Weights of a small image flow-matching model.
Model: 3.71M parameters, 32-pixel images, arch unet, norm groupnorm, activation relu, widths [48, 96, 96, 96].
Training: adamw at rate 0.0023, 11800 steps, batches of 128.
Data: trained on photos with spoken descriptions (Open Images, Localized Narratives), 7.4 epochs.
Rows from block 18, named by matrix and row number. Rows with one number belong to one channel. Each number is 128 + 32 x the weight over its row's rms, rounded and kept within 0 to 255. All counts start at 0. After the name is the row's rms in percent of the matrix's.
# convs0: first 3x3 conv (model.decb.1.1.convs.0.weight, 96x96x3x3), inputs 60-69, a 3x3 kernel for each
# convs1: second 3x3 conv (model.decb.1.1.convs.1.weight, 96x96x3x3, transposed), outputs 60-69, a 3x3 kernel for each
convs0.69 075 [135 126 125 148 122  59 115 130 109 113  86 110 132 108 134 138 119 135 147  16  30 174 133 125 113 181 176 160 108 114 138 108 132  93 111 153 127 120 110 149 129 100 131 142 132 147 114 129 179 133 142 161 151 143 166 114 134 179 141 114 148 119  82 137 120 106 155 127 143 151 154 168 112 119  98 167 161 177 105 160 184 144 145 123 189 187 166 167 181 171]
convs0.70 168 [113 121 117 120 143 115 116 131 117 124 123 127 127 122 128 118 129 123  93 128  99 111 154 120 103 153 110  96  94  89  89  95  93  85  93  91 118 112 102 117 125 112 120 118 118 106 127 102 122 129 117 108 112 110 125 119 112 135 135 119 120 121 125  97  99  98 101 111  89  98 101  92  82  72  64  87  86  73  74  77  63  88  94  90 102  96  94  99  97  91]
convs0.71 074 [ 66   7  64  43  50  80  28  80 126 127 193 136 117 134 142  90 113 129 107  66 137 101 157  73 120 119  52 126 146 160 143 130 146 144 123 122 146 116  91 140 134 149 152 114 112 100 120 150 109 120 141 103  60  81 220 147 156 176 130  58   0 117 144 103 125 110 125 151 119 146 177 134 154 121 126 160 122 136 124 117 169 141 193 179 152 142 178  91 102 120]
convs0.72 110 [ 94  68 118 121 133 147 139 132 122  90  87 171 102 161 170 127 178 131 118 115 136 139 189 174 122 148 133  96 133 110 135 122 140 128  88 151 179 206 134 171 176 153 126 121 107  92 101 127 113 115 158 152 115 127  99  82 125  18  94 192 103 111 172  91 127 116 118 148 137  91 123 141  87  40 113 126 135 151 122 122 113 137 121 148 115 135 161 112 116 108]
convs0.73 075 [169 114 124  84 120 123 141 125 101 113 103 122 120  83 104 150 139 116  62   0 174  91  65 164 133  96 191 139 136 148 106 133 147 109 168 134 139 147 136 127 105 114 142 132 113 134 130 119 167 116 125  87  65 107  81 102  73  46 104  88  78 136 132 128 127 130 146 123 103 106 112 106 177 162 163 157 126 196 125 119 181 121 108 134 145 163 129 149 167 106]
convs0.74 067 [122 125  42 124 161 100  76 100  72 116 105 120 121 136 108 134 119 145 155 229 155 174 117 208 119 165 216 162 144 124 155 145 127 111 123 126  78 122  92 102 127 101  88 105  86 112  94  52  82  77  70 133 128  91 187 169 155 138 156 205 116 175 233 148 138  94 167 136 122  96 104 106 123 129  81  92 130 139 118 133 129 124 129  97 120 119  93 144  82 126]
convs0.75 073 [108 127 118 122 102 135  74  88  86 106 124 112 115 142 133 129 130 117 177  73 119 118 160 137 154 192 235 149 165 145 188 152 135 167 157 148 120 123 128 109 119 124 124 143 110 154 136 137 112 172 157 110 151 109 204 173 116 132 120  84 126 165 111 144 110 137 134 129 120  83 107 105 188 147 125 177 177 148  80  95  79 100 157 129 114 139  59  75 105  76]
convs0.76 119 [149  71 147  81 215 139 106 134  81 152 135 115 134 184  97 105 173 123 122 126 114 108 197  92 181 156  85 155 173 165 135 218 224 127 155 191 155  94 116 122 165 110 126 154 121 145  88  86 156 152 170 158 160 173 129 168 142  94 146 185  72 155 135 124 138  70 101 201 166 108 175 100 104  51  99 104 167 101  96 125  96 111  88 115  70  32  88 113  82 118]
convs0.77 093 [161 118  90 150 172 147  82 109 122  72  88 143 155 130 106 145 105 152 170 219 179 181 245 173 185 189 234 150 119 101 140 136  96 104 109 112 105  87 142 159 116 147 164 136 167 157 111 108 131 150 168 131 131 159  32 177 134  34  82  41 126 133 142 118  79  69  96 106  79  94 115 107 130 108 120 127 116 151  98 125 124 113 133 114 138  67  71 154  52 106]
convs0.78 099 [ 94 107 120 119 125 178 131 107 127 124 120 117 136 130 119 137 104 116 123 108  99 180 232 229 148 219 144 121  81 141 158 140 139 133 152 139 106 124 105 124 172 148 123 153 117 112 109 145  99 134 126  90 163 162 137  79  73 160 146 169 155 109 142 121  92 131 109 103 133  94  91 110 139 145 193 139 168 155  98  99  62 148 171 132 164 119 101 146 123 122]
convs0.79 141 [151 122 136 106 130 121 155 165  66 101 182 184 142 162 128 165 149 132 177 137 182 125 171 126 114 169 163 106 161 103 112  86 130  95 102 160 142 144 115  92 135 176 127 137 185  92 109 104 119 145 106 125  87 101 166  88 140 146 122 144 127  78  13 140 114 128 137 142 131  91 182 118  98 118 106  58 116  95  81 143 109 103 122 128 109 146 130 102 158 151]
convs0.80 064 [173 181 162 132 110  99 189 138 157 131 140  76  75 124 129 120 107 134 113 192 196 136 194 200 146 219 241 163 133 143 123 147 110 130 146 159 117 103 136 119 108 121 152 122 126 121 133 127 109 149 129 110 168 124  80  84  65  86  77  68 113  93  45 111 108 130 110 110 112 169 146 132 174 155 116 147 151  74 182 163 140 100 125 140 101  95 131 117  88 172]
convs0.81 076 [ 93 100 145 113 113 128  80 101 115 128 120  79 113 114 103 121 131 128 117 108  41 149 136  99 245 186  31 157 140 109 167 162 132 157 138 128 166 112  69 142 101  93 115 132 186  82 114 131  62 106  97 118 114  97 167  89 133 120 126 138 119 118 136  71 161 106  79 156 175  89 150 105 126  12  28 104  64 130 122 108 106 125 139 159 108  82 138 115  56 116]
convs0.82 085 [114 140  68  97 124  86  37  73  52 115 114 117 108 128 151 119  88 127 150 244 120 129 156 127 137 190 175 164 144 143 154 120 166 171 150 179  49  93 144  70  84 109  91  72 119 115 117  80 130 120  61 101 114  79 165 218 178 148 182 184 165 131  85 139 101 174 125 106 154  94  83  72 133 124 117 112 130 126 133 119  82 158 135 164 163 137 171 141  97 165]
convs0.83 106 [ 90  96 113 108 122 106 140 136 140  93  75  57 104 105 159  89  97 133 137 121 217 104 108 125 144 161 117 172 117 105 104 117 133 117  99 106 141  97 129 128 119 141 101  84 140 119 117  91 131 137 102  89  77 108 122 102 120 112 127 199 103  50 191 151 152 122 142 114  76 115 114 102 104 144 131 107 141 120 126 125 123 116 150 160 107 111 124 113 149 110]
convs0.84 084 [164 130 152 174 183 217 163 125 194  74  69  91 123 112 136 124 118 101  82 116 207 108 180 197 188 208 237 111 142 169 138 147 187 131 179 213 158 133 129 168 150 163 152 173 134 130 104 131 119 137 154 154 176 186 181 196 183 126 144 165 105 112 114 113 103 100  89 104 126 130 129 167 152  74 134 138 105 110 102  89 149  77 103 128  92 113 139 113 147 131]
convs0.85 129 [146 111 175  81 133 148 109 134 145 158 129 114  96 117 169 130  91 157 100  99  94  76 159 152 122 200 166 164 139 126 164 115  65 118 127 117 135 104 166 116 100  99 100 116 132  84 115 147  89  83  84 111 143 139 186 141 126 119 116  64  86 147 149 151 148 141 113 116  53 122 135  96 144 129 134 113 153 142 129 141 137 102 134 127  98 114 167 158 102 117]
convs0.86 134 [106 128 127 131 153  93 122 142 135 100 111 158  73 106  61 103  90  88 119 131 138 119 228 121  69  87  78 153 146 106 142 134 121 120 154 144 147 154 115 176  88  82 139 136 150 169 138 114 118  78  78 151 197 178 158 150 147 241 193  45  71 107 111 158  98 134 148 123 128 125 128 123 134 122  94 119 105 116 112 117 108 114 100  84  69  69  58 118 142 127]
convs1.69 068 [132 123 128  52  98 126 127  36 148 136 120 126 122 104 120 154 116 174 154  66 135 143 109 141 185 114 138 137 158 154 130 158 170 151 141 157 145 149 167 116 190 170 153 142 148 167 115 131 165 128  55 162 123 101 154 123 137 175 141 150 160 127 159 116  76 121  68  67 144  88  52 133 142 149 135 108 186 154 119  99 118  84  71  71  69  87 156  81 140 137]
convs1.70 056 [187 148 163 143  88 155 147 143 125 139 150 168 154 135 135 130 159 115  56 135  77 103 167  98 103 142 120 117 125 110 124 110  93 136 121  96 203 145 195 145  83 165 172 121 157 130 137 147 125 186 112 130 129 126  73  68  99 100 251 125 107  83  72 106 104 137 117 149 101 126 140 131 187 116  98 118 109 154 141 157 116 140 145 116 114 250 102 132 137 109]
convs1.71 050 [153 154 150 165 174 113 164 158 147 151 115 151 120  91 121 138 116 122 159 115 173 139 124 165 130 104 132 151 135 146 139 130 199  98 142 129 135 135 128 146 103 103 124 122 130 164 121 215 141 178 135 136 128 173 100 197 207 188 204 166 146 153 103 117 136 150 134 139 133 113 143 129 110 113 140  94 114 132 119 131 145 160 118 104  81 102 106  46  78  81]
convs1.72 120 [129 161 148  98 137 131 119  56 138 148  85 128  97  66 120 115 117 134 109 119 142 133 120 125 133 141 157 142 181  99 161 175 149 104 124 133 131 171  93 104 145 127 104 130 127 111 150  47  76 142 110 144 151 126 105  81 127 128 126 172 129 130 124 121 179  75 148 174 138 122 143 149 107 131  95  95 137 121 120 104 107 151  58 161 127  90 137 123 134 143]
convs1.73 047 [120 196 157 136 193 101 120  88 123 159 160 151 134 131 130 147 171 160 160 100 123 145 142 139 146 161 156 121 101 133  83 105 125 120  88 102 132 185 150 140 143 115 143 131 198  69  94 148  99 167 171 129 156 113 177 144 167 127 133 138 136 197 149 137 137 126 136 167  95 127  89  61 124  80  77  95  76  83  75  74 101 153  75 109 171 104  81 103  71 105]
convs1.74 058 [199  96 170 182 198 174 131 175 165 120 135 145 111 186 167 162 154 146 117 129 133 116 115 110 141 102 113 109  79  96 131 140 124  97  97  97 165 155 171 147 138 151 120 124 116 145  91 122 164 129 120 195 146 137  63 159 120 134 128 169 107  61  98 126 128 112  98 120 144 129 134 160 107 104 172 119 118  95 113 145 111 155 131 136 170 158 137 167 143 151]
convs1.75 050 [185 138 187 131 165 173 122 105 106 112 154 171 167 131 157 166 175 134  91 136 142 135 189 112 125 140 107 108  91  65 132 119  92 121 168 114 125 162 138 139 121 155 122 136 107 126 160 133 133 116 113 151 121 119  86 164 140 154 145 157 188 150 154 120 164 162 132 162 158 133 151 170 131 140 161  89 141 108 107 116 116 125 102 117 131 143 166  89 112 166]
convs1.76 202 [ 83  87 114 123 213  82 173  81 131 111 125 144 138 110 145 133 152 171 127  96 142 157 175 144 137 102 148 112 109  98  78 156  96  85 106 160 137  78 141 146 146 140 157  45 148  90 111  94 106 159 100 132 125 131 111 195 182 125 103 151  93 161 151 103  88 102  86 103  93 124  87 140 109 114 101 129 155 117 104  99 136 149 132 146 132  82  96 118 137 103]
convs1.77 102 [104 128 143  84 199 132  66 162 118 151 154 132 159 157 143 179 156 124 123 125 161 142 166  96 150 169 152 117  89  80 124  76  59 147 115 133  72 102 115 108 139 130  68 159 109 102 110 152  77 112 139  71 118 181 113 121 138  73 175 158 139 130  77 109 121  85 130 117  73 184 149 125 149 158 120 123 148 125 111 137 116  80 159 140 108 128 116 125 137 146]
convs1.78 076 [132  90 173 181 133 185 125 123 129 164 121 147 196 137 128 165 168 141 137 161 129 129 117 117 125 135  78 159 121 113 137 140 131 137 143 133 110 131 128 126 124 141 158 138 104 177 117  87 145 119 109 139 170 122 210 220  75 217 182   0 183 145 108 105  93 112 162 155 191  79 138 134 130 126 149 151 140 163  54 106 165 100 136 124 133 113 138 117 109 104]
convs1.79 176 [111 123 140 172 131 161 142 177 160 147 139 121 134 188 116 134 136 159 153 181 141 138 123 127 104 168 199 161 150 124 134 127 133 123 159 146 163 118 102 159  87 147 140 193 129 164 157 115 134 109 137 142  85  32 146 204 108 124 167 122 153 145 111 141 160 124 133 129 127 125 170 120  90 123 110 114 179 106  99 121  71 100  78 128 115 154  95 150  96 140]
convs1.80 056 [140 116  78 183 133 129 131 129 119 137 114 138 155 153 154 145 170 192 146 151 139 102 148 180 108 155 177 111 116 113 125 145  87 110  93  56 118  91 112 111 112 143 145 147 124  39  92 141 120 140 141 143 142  73 179 185 181 161 180 165 133 203 183 172 117 127 133 151 147 103 155 118 100  82  39  86 139 113  50  90  78 138 139 106 151 139 125 107  87 150]
convs1.81 064 [133 123 134 142 108 107 144  96 107 147 132 179  88 139 151 124 132 104  85 107 159 126  93  82  87  54  90 116 185 104 130 174 123 111 119 138 122 144 120 113 136 145 151 101 129 183 171  88 173 177 143 103 165 174 196 182 133 108 168 171  47 123 160  72 108 162 128 130 211 110  87 186 117 107 156  89  98 152 131 137 123 112  91 107  57 126 110 136 156 144]
convs1.82 063 [191 160 192 215 179 147 195 190 186 137 160 145 148 135 156 128 171 156 126  83 130 125 146 113  97 133 103  72  74  83  63 105  83 103 103 128 172 115 144 135 130 147 144 155 137 107  87 103 136  98 136 183 145 146 127 131 110 123 126 140 105 111 131 137 142 164 147 159 138 111 197 154 135 145 139 114 141 100  98 139 105 103 135 111 133  85  82  77 106 144]
convs1.83 137 [ 96  83 107 124 131  58 121 147 124 146 147 151 165 173 158 128 127 189 121 132 146 143 160 145 124 158 129 120 115 122 157 145 116 126 131 107 139 154 136 141 160 111 149 186 169 144  72  84 186  98 101 156 193 201 134 109 135 139 113 111 171 151 137  96 139 121  84 134  97  58 147  51 107 101  68 113 102  74 121 150  83 150 153 169 125 144 151 150 101  98]
convs1.84 080 [ 77  73  58 153 165  99 101  92 116  84 112 170  86  93  95 106 115 102 113 144 124 125 144 185 171 134 146 146 149  80 126 156 131 112 109 152 100 116 101 101 109 125 146 178 148 138 124  75 108 171 142 170 194 200 177 149 142 107 128 151 102 118 131 133 151 129 107 121 139  87  60 169 134  98  99 133 195 136  79  93 148 130  97 183 116  95 164 144 133 175]
convs1.85 150 [101  91 127 145 104  63 149 155 161 115 143 152 137 132 152 181 128 139 105 117 103  96 134 118 148 134 137 118 125 144 190 166  83 174 146 138 120 108 105 143 119 126 138 158 142 149 160 168 178 151  96 129 139 124 120 143 112  95 138 141 178 141 107  74 129 135 174 159  98 123 177 120  83 113 109  88 106  50 150 196 109 113 126 116 115 135 158 136 122  87]
convs1.86 161 [ 77 127  53 156 127 108 137 126 132 171 140 131 180 185 166 123  90 162 140 103  96 125 153 155 110 101 117  89 118 126 160 163 205 144 142 172 148 153  92 138  99 143 125  85  89 178 186 154 114  69 100 102 108 128  98 105 122 183 221 103 104  96  80 117 127 149 149 197 164 175 140 182 142 133 163 176 193 151 156 131 132 121 162 146 127 153  98 101  82  75]