{"model": "image flow-matching model", "dataset": "photos with spoken descriptions (Open Images, Localized Narratives)", "train_examples": 203450, "image_size": 32, "horizontal_flip": true, "conditioning": "none", "arch": "unet", "objective": "flow_matching", "cond_dim": 192, "logit_normal_time": true, "norm": "groupnorm", "hidden_act": "relu", "weight_standardization": false, "widths": [48, 96, 96, 96], "blocks_per_level": 3, "scale_shift_norm": false, "attention": true, "upsampling": "nearest_conv", "init": "lecun_normal", "residual_init": "none", "optimizer": "adamw", "learning_rate": 0.0023, "beta1": 0.9, "beta2": 0.999, "eps": 1e-08, "max_grad_norm": 3.0, "max_steps": 11800, "batch_size": 128, "epochs": 7.4, "lr_schedule": "poly", "final_lr_fraction": 0, "warmup_steps": 230, "weight_decay": 0.2}
Rows from block 19, named by matrix and row number. Rows with one number belong to one channel. Each number is 128 + 24 x the weight over its row's rms, rounded and kept within 0 to 255. All counts start at 0. Numbers have three digits each. After the name is the row's rms in percent of the matrix's.
# convs0: first 3x3 conv (model.decb.1.2.convs.0.weight, 96x96x3x3), inputs 80-95, a 3x3 kernel for each
# convs1: second 3x3 conv (model.decb.1.2.convs.1.weight, 96x96x3x3, transposed), outputs 80-95, a 3x3 kernel for each
convs0.19 075:146117110171119114150118083131112117137122107116118114131127136126114124129134118122107095111093069141125117088121111127114109115117120132130138133134128135124128146133113152138127141113130136129153170175189144129166140079094090025069108082109125114126144106127105122123120145122125131131132132107140118097131141114128118121145117119145107099135088083112147071107115127126136103137140127125140132131128125126128169136131165117174198
convs0.20 068:121146148135147141143139124129134124157160135126134149110115104115116116135147131113105117100111103107111101136159133149151143144147130136157141144151153131147154110114129123134119118109112117086100099110129124113137132170157157178152147125099129133130129132129124134108108119107099102136102107097108112094138128100148139101115147134144157142130139131154154183130145108126098083126121116129122130136147144100116096093120121101125130
convs0.21 227:108115110115124114111112111103106107106104110105112111108112105108105104107104110125122128129127123125128124116117119117120117119120117107110105104104110104105106110112109111110117111108109102105105106117108097105104121127123134132128133138127106108106104105106106108107107111107108111113109111111115114110121122114119116110129122122121124123121123121212214205222216205188199192108108112110108109111115109075077077082087088080083082
convs0.22 085:086098125088156159097144093119147133125168125127149109125138131120127129136135137139157153153149147130147145108121130140137138123130130118108112111123132120127127091116098130163100136123063155131142149107154163134139146162147171188148128143123109097109077048093077104106129130103106131133120138131131138124164146113171161133121108102125118124134131138087067111114151094074090111130103110109087114113122114124139142130134120098099102
convs0.23 064:142142140101091109140139149100083104119077107100083099132134122117118119123131134096087115089083116109105116123132124123122097123124094124111098133121091126112097113127111092089110127098109089110135175170168130144140079099098051069074065078078125115141109116148125128118117139142094113109087083125052099093077106109089099097133146125151159137147161143079087071114143084003076040133165145136138144130136132125126094144138080154117095
convs0.24 109:062122128134158195131148154109123124171152120111114130146131118141124123117142132130174140116081127123134118117106104119139163156142116129125114157149128136129110131123095135120094142135111150135126087085106117155171111136155118121131125148166135153162121111110131135133141132158186230191183160147162124104136144115107127130138128130139175174122141145136160104096140113061132154128139130143136120143130108132139136133116115134135150
convs0.25 074:120153107119132113104089116125112087116110114104119106137113101126125108161152112178136160152151113136128127144118122146122143133160151137127124119135128124128125120124136135160133117136138174139137159125118137118110135154155111163147143129151112168150110126120073084075109123154072083135095112120108153165115131161185136155123119149148127150153147132154158161151166160124118182163133137155136131139136131039118134073111103134084043
convs0.26 073:144146133143145130152146128116121112132116131107092108131112111125107127127126125196151106181184161159175143102113080117112106099115113130134107123126115146104113169096063144127126139166136165156110127115116138133148133149175126151158174174159114125133130132106135123107137131114162139118187156146117115094123136112163143125118125133135156120149150129094106100115115055049125056109124110145149136150153147110110142147116159072116109
convs0.27 084:133142153165161133145166148138140190149157169150163161133124119145149120136129124136126114162158125141112099103102126138123129131132135137142128160177161135166162163143158148151176167162152115135149111184195159157159116123125121163139130126127131133134120137135130147159151128144164154157123156147128127133157131120152110118120108108117108099112078113184110159112068099151099135108106117099090116127126131154120128130139130148129135
convs0.28 108:134129157114120132128159185108088104120051136133074098109108131138115139116113136154134150151144167161172177129129122097109122135116122150157144117122123100097114185133148113084149100146144094149125124150091174135084148108121140100147157168109111103118122108126103121148111135146100159136118131132148174134159131134136126124149145156138138172149163167086115128122200138129132119092123107130099115107105111112127098104146130112135100
convs0.29 052:165166154124121153151127141097080104124111113105120090128115152103100090099126112149160142157119135172117127115137116133124153111115137131107143130131130136112138116149107101151146122152136114144139126127129109149130097092078106098118125129134125120131108082113137122129156168145118138162136171180115150143121126142155135122133110126131136135126120122169146107141159127080116083135125129136132123153139141095119126103099074097140146
convs0.30 098:138128125171139133152126140129146136142145130116140134098117146127135154160158160147118137137171126125188093153103109132097092137118110086084093120108106116112133101143115125156126123151106136117129134173167119208146125196131111170149145148131118115113114112130120126141098133118114096108127127120148123124135097135131095115134140111129168140169148130179144151140166140092155138094103138108106166100106155141132100131134143099131114
convs0.31 079:081069077057060062061033044143155151150155144138139141124130121138143113129137125123132124132141129150149124139120129139135114127126120124143137160178160157153139137135111138138138108120125117097124111091113126112098136159155142146147153167143112106123113088113132125136103117104105114123142133128160147145149132107143143119098075101124102096120133091084072082122136088125131101114109116099108101112116106116099109136111113112114131
convs0.32 054:132153103146130117157130132127134139129129140126114113170178144138111127091110100104095087092119095125117071157132146114107123112131125106104134137110120139114107152147135116140150079130160109122174101100103123110137132110071160119115148155153106126120129106102130124101128104116127114100107126140129130117130109113117140143137156131127112150122141121120108095179233144116162066123115118121133133131109133096111163060097123050074088
convs0.33 098:138200141164208165097102105116134131124136124116137112144157138135143139120119137127157164127125150129094117127134105113142146152171152126123149114112116120120127114175152149200155136153107144143097084080115133080130137146150148156110102112120120133119157168128139173136129110109131113121096134133150110153091089110170222127120144143099132118110094101131143095109146110095141087101132100121151119128148121104128115095145144102127138
convs0.34 059:143133115142110119132091108139129166117130128099120114155163141144136107138134135119107119117129110106100105148142143129128128128130147133139126123145128133130132113115130121146128125107118088051059081082075087087098130102106161150128152146137119122115102095101096111100115121112084095108090089097119120127134133123125108127109118145124113120128129123083090041138158141029070044128131128113117129131112127084103130088108131082115114
convs0.35 113:097106104157135125130128110108141156126122128124131137130106106103114147103134151113115120076125129122135114102137134107147172106156138103112121133119119130121128120140110119128123127127126142149140090152178139144126151119114158149143126164142124135137148116103142111112087111100160135096136136106129141101094148158120158146113107114160141139135127120074141148122136172187139144117129150125138151144129126149177209053049065099107122
convs0.36 076:151127102137140136157139127115137152110124168119115154125127137126120137114143146127094153149095105112119108112138108122147127117154126141133112108124137122130128123113107110122133096128134121129131130118106166140073126154133141119135139123175133130113134110094124092077128113107085101101117139120092138113096125118087134114149140117118139114149121126200169168194175119131160124145118130140108109135121109111138124195145087081116089
convs0.37 111:154141121099121138110132104126136128121137134124136147100114108135133123144137128100095108113153184105117128130139164154145127138137102124138124116135136110119111134124123164159139103117125129134116171157158133125125123109136127147155114128132118127124119121153135144155089137152124128130142151130112129137195156131128142153160144146140126116118106138135154150154132123128129106113105104155153145125132122099133159201129075121133133
convs0.38 192:116116120118120122114118123131130129134134134134139133109109107113106109111111105089081089087087084086085088111118115117122121119119118105106106103103098105105105108109105111113106109114109078088078087082082079073080116118103124121114116120117111108105105107101107100107083083083083088083082086083103105098101106105108107105130127128117122127121126127173168145199200154168184144111111117115117116119119118112115119113121114113119116
convs0.39 068:119166153121151169135157189127113123094093101122111121141134131122123118134149108154173148137166178131143155152138132149131118116129115151155122158141121125144110144143143167159133157133134150148133130137148142156107105101095117120121146117119131149152135134155150162168147172166161162152152152149141132110151158145174143153118116117137128119127106092103123045127107118140120103136119124115122113119125123167136123212162106185165124
convs1.19 063:090089128056050077122106086141122129119095126120138140133144150152182163105121127147153145159145117150127144132137154123134136140142147126139134114159129132131117133130132086120116108123117135123136115120126118110128161182142157103110132101113122104118130139147131122144145140118131115091135143122113129096108141096159157110163141111123151107154107144134130132145154133142167145141097141143126182131128169095110091104081093130113108
convs1.20 058:124129130121131132122117135139139104139159127129141130119135115128131128116160142135148143122144088151118111130118123118131111109087098116110096133131124122143120155144125131178146138154149187161158153167143145135137116128145158154127118143125147146148145100168148147146129159130115159173121131140108126176144146149128120140090119091083078107105112096177197146164178148158171175097126103128126090153151132123162163170160175161162164
convs1.21 037:142138144133112148129130134170143120147148165156146117151142168181155163137143143139138162090095116151117096140098123148131131156113135135112135111143130116086129098056127176170173157149083150119132110145125167113131123123116115100138157159147162104130121124100153122123160159163111136115144134149080118154104129183138117115156116161136124134130144124154131112158155172138145120133169140115109096139125111103115135118109107152139124
convs1.22 114:132161120149159131137149137120155149136190164113148138116111112118124131101109115102103099092108124093083104121126129123116111112116136117149096145176105129132106146150145152166143126117118115091114101098126116091115111101125126106119130123132150152153158131146138158151124137125160101119153078126136092118083091118139104117130099118120075100147153132139150142133134129124113111081124139121137149129159139145127132148163149159157124
convs1.23 073:112132125082085112090125163188157149151170156156167160140109131122141154148131132136157152134161180115144114140115131133107124165148141155118120159145119160125122132128157136122147171125142122158120099155103139137106128128140137138121150151161136135135122125153137142180152160127141122122135118126115139130116173151150185150085077103052085101076077092166152145156136155166153149108101101084133112084129127151138135127129141135150164
convs1.24 185:118125103091127120132164145142143133134141140149116104130131115126131116107115118156154121119154143099133092111131141129141142122122143178142117135146136152140125123129102084082115133134100108117157149141125133116130141108122133129118127101100135115129121107141138122125153117106033108131136132079123154133133130127128118121115108116153168115121120134110143130105125135117122114157143131118111147169139110164150151122127162152147121
convs1.25 051:141146140165173183162121138150145148120120160133127148115121101161113124127155116095075099115115089128148116080142115130130104100142117152115133171161107169109117117102120110137122128124145146123147161124130108107143158128118135165148084140108123145154126110144121139130141143119173127110154119146119120074111110102108126132133155120154126124066080103164141144156156172183167152091098138106102110095102131105113136119118137140132138
convs1.26 056:151154147155146172127141148136132151154134175143144170108118126128101107151140097127104134067082108100111116120138129122131130150137107138152116155126137150129123117124121158120108144126092115153128129158141125142112114123090113138141109120150110140161106121159129144141130104139120102124126129140126120070139174115122142082175107125151142121159138085163161159168160132158154164124106135074083120112097111116145119137153135123131169
convs1.27 088:103115112118133124096127109118137135106116113106117111120132118160138128125126145153096138168107122136111104125143129112161136104121120095114075121096109119112097099130132100116103106105112127110148117111126135106122143125150120103119139125134133131128115112130141107124098091132104060103101120122126098125122090125130120135148155145158194139126176149138143139131143135140124134119139153108097169151148154122114122134154123126092113
convs1.28 127:107094110095097125118107123154166184140068137137115132138120116120095114131113125099101138101139137138124124141130103157146148141137116144150138114101096127132128143116115148068099139094111128097147113177133103151109120151123131099101134133118101110128125092094126121136118111137109129104123100099149114126129115137136121103130094111108095112110112136129138137140155130140147129121108132139080143137126137148168159148131108157135129
convs1.29 054:118106092125149100117127109152155146143143156150138144116145124132132128104126133118080136070094073091112111103136136105108146126111114133128134122139148118136115122128138128125127097128144125162139130100123136107151110147133132147144131158132155118144140141109157124133136150159120113111118106075147178134076109110128133137117159135103121143103092096155137138141174157159177206090165133111106127105113104124136124134133159122167140
convs1.30 124:116137139129164130124157103145163119133153116119093110122109125123114136132110130158157145160137139120098157134139128141146119151123142118136166155113172155103160137136115128105114123065128140108130104100122098073122126159132118132102123118106135141141129111131113147140129126147159105164172128160108154143116111116123085108092119119101131112113143096154146172136117156132108155121110136118139168129131111125127156148125135144092144
convs1.31 098:180168149166198147189178165123135128130131140124147111121114098116117121114112121158129113159117088133111119152122152138101118142124120092093094122140113121159131123120138124127129123113098138135146140116144182136158110094106080043091075091084134142120125118133112116117129106135141163174135151150125091099111086090114093097128167106148197131125161123148155138139152155138134130102111114087154156092133116144148116132142124129148107
convs1.32 045:140175127125161144096123142151129117142148137158134127144155153123129131103067108137113121151156127166140162113092120122126123130163090150100162119143168130122079129149101080139088123112115134113132106154124168148161139158128147131126121152141109135116124091110141141157121109137143148105134117096092103076088119129127162113110141116158141161126132168159160153166199182174182162136138129113107094098085108111124122134152141097141126
convs1.33 106:115158132138156135115099134126129129136156126140171137117151143118148137124129121129122106106100126131133146130121133125155117115143123139134144147176166145144150110106124102168128094134111146131158151103151126098115129064106120098089145169157136124121136116116123141114135171142163187141142129095147117104132136130139167174134162125120121140126092146137155144138154147130138142137162140137136158158118127127122119137152140102144134
convs1.34 055:157155146143125143125122140148157139154162118130147127104114090117109128120097102116114155139136093098122113103111139109087094115084112150125153136114142137112124108130127108137137115113144130132156151138163153130137097112110146135124135141114160127123141105106148138153154168154135114134121134136127136119143151132143125107113138096133123123093106107178164145186183185195177186107122098096114088105086096133124117118139130121133136
convs1.35 112:148137145158151168113095125123144133161144101139128098137124143104112139128133119114122152189154135122119120100122120114116110127150128127144146158144147117105144124138114110128114123145134123120114139102055137154135112134112130129087133130124143125107136133119086118152120143149199157123124129174116131107160118090167164109109123103156151099181167077139125128132113145133134145119123107127127098088116126116104087130099100096114153
convs1.36 074:154126140142126144124114115156137153151109108155114129156111117105117126148123120155117154139144173162153122139130119142131091156147098130126151122103160135143164118122118118095143140114109138169148107128108081143160111108140130117128148106097119142133129123116114129109164146107156130148153159157158105112178105081201130115140104144146114125126149123158155120134119135162151165136098153116106144104097137117168142132183147106140151
convs1.37 130:123129145078107142153149151144132134123151118095093077141118136138131123112102086137130174182189206090122106130122098117110106119117147144139122121111109165142126133128123124116108124135139113118136119106069113111126137149127103126116159145152133136115137119109148162165141111105101084074146180165137123124119123089125108101155114147089098121142137138140136132152149152132130135117129122152128139124140131117119127109114105118164155
convs1.38 054:119136126128164132131136113122103104090104079120127103151150152137141173144128168149153161144149190112120097121119143133122115126133128120140111161160175141146139131127139158168134138152141130100112128127110123134100128118175117135108127127147109131090132136100137130095110140104120166112130167109137108141132087088127114106138119143105074134128084125125120104107142130118123102112140126108074094127106128122134121148151123116118123
convs1.39 064:118125141082116146153160128149139173138168152125114137105121131115118100132130135120102120103090137097112127157152134158114125137139151142126124140144127147110106127114129124122139137125116117130152134119115122103116128132166128155143119087121129112129132116135113133093134114136091092107101121102130124151124145134112107126130134160188175172136081124162136129160125124168177145155131152148132192132082135125102077100122086141154124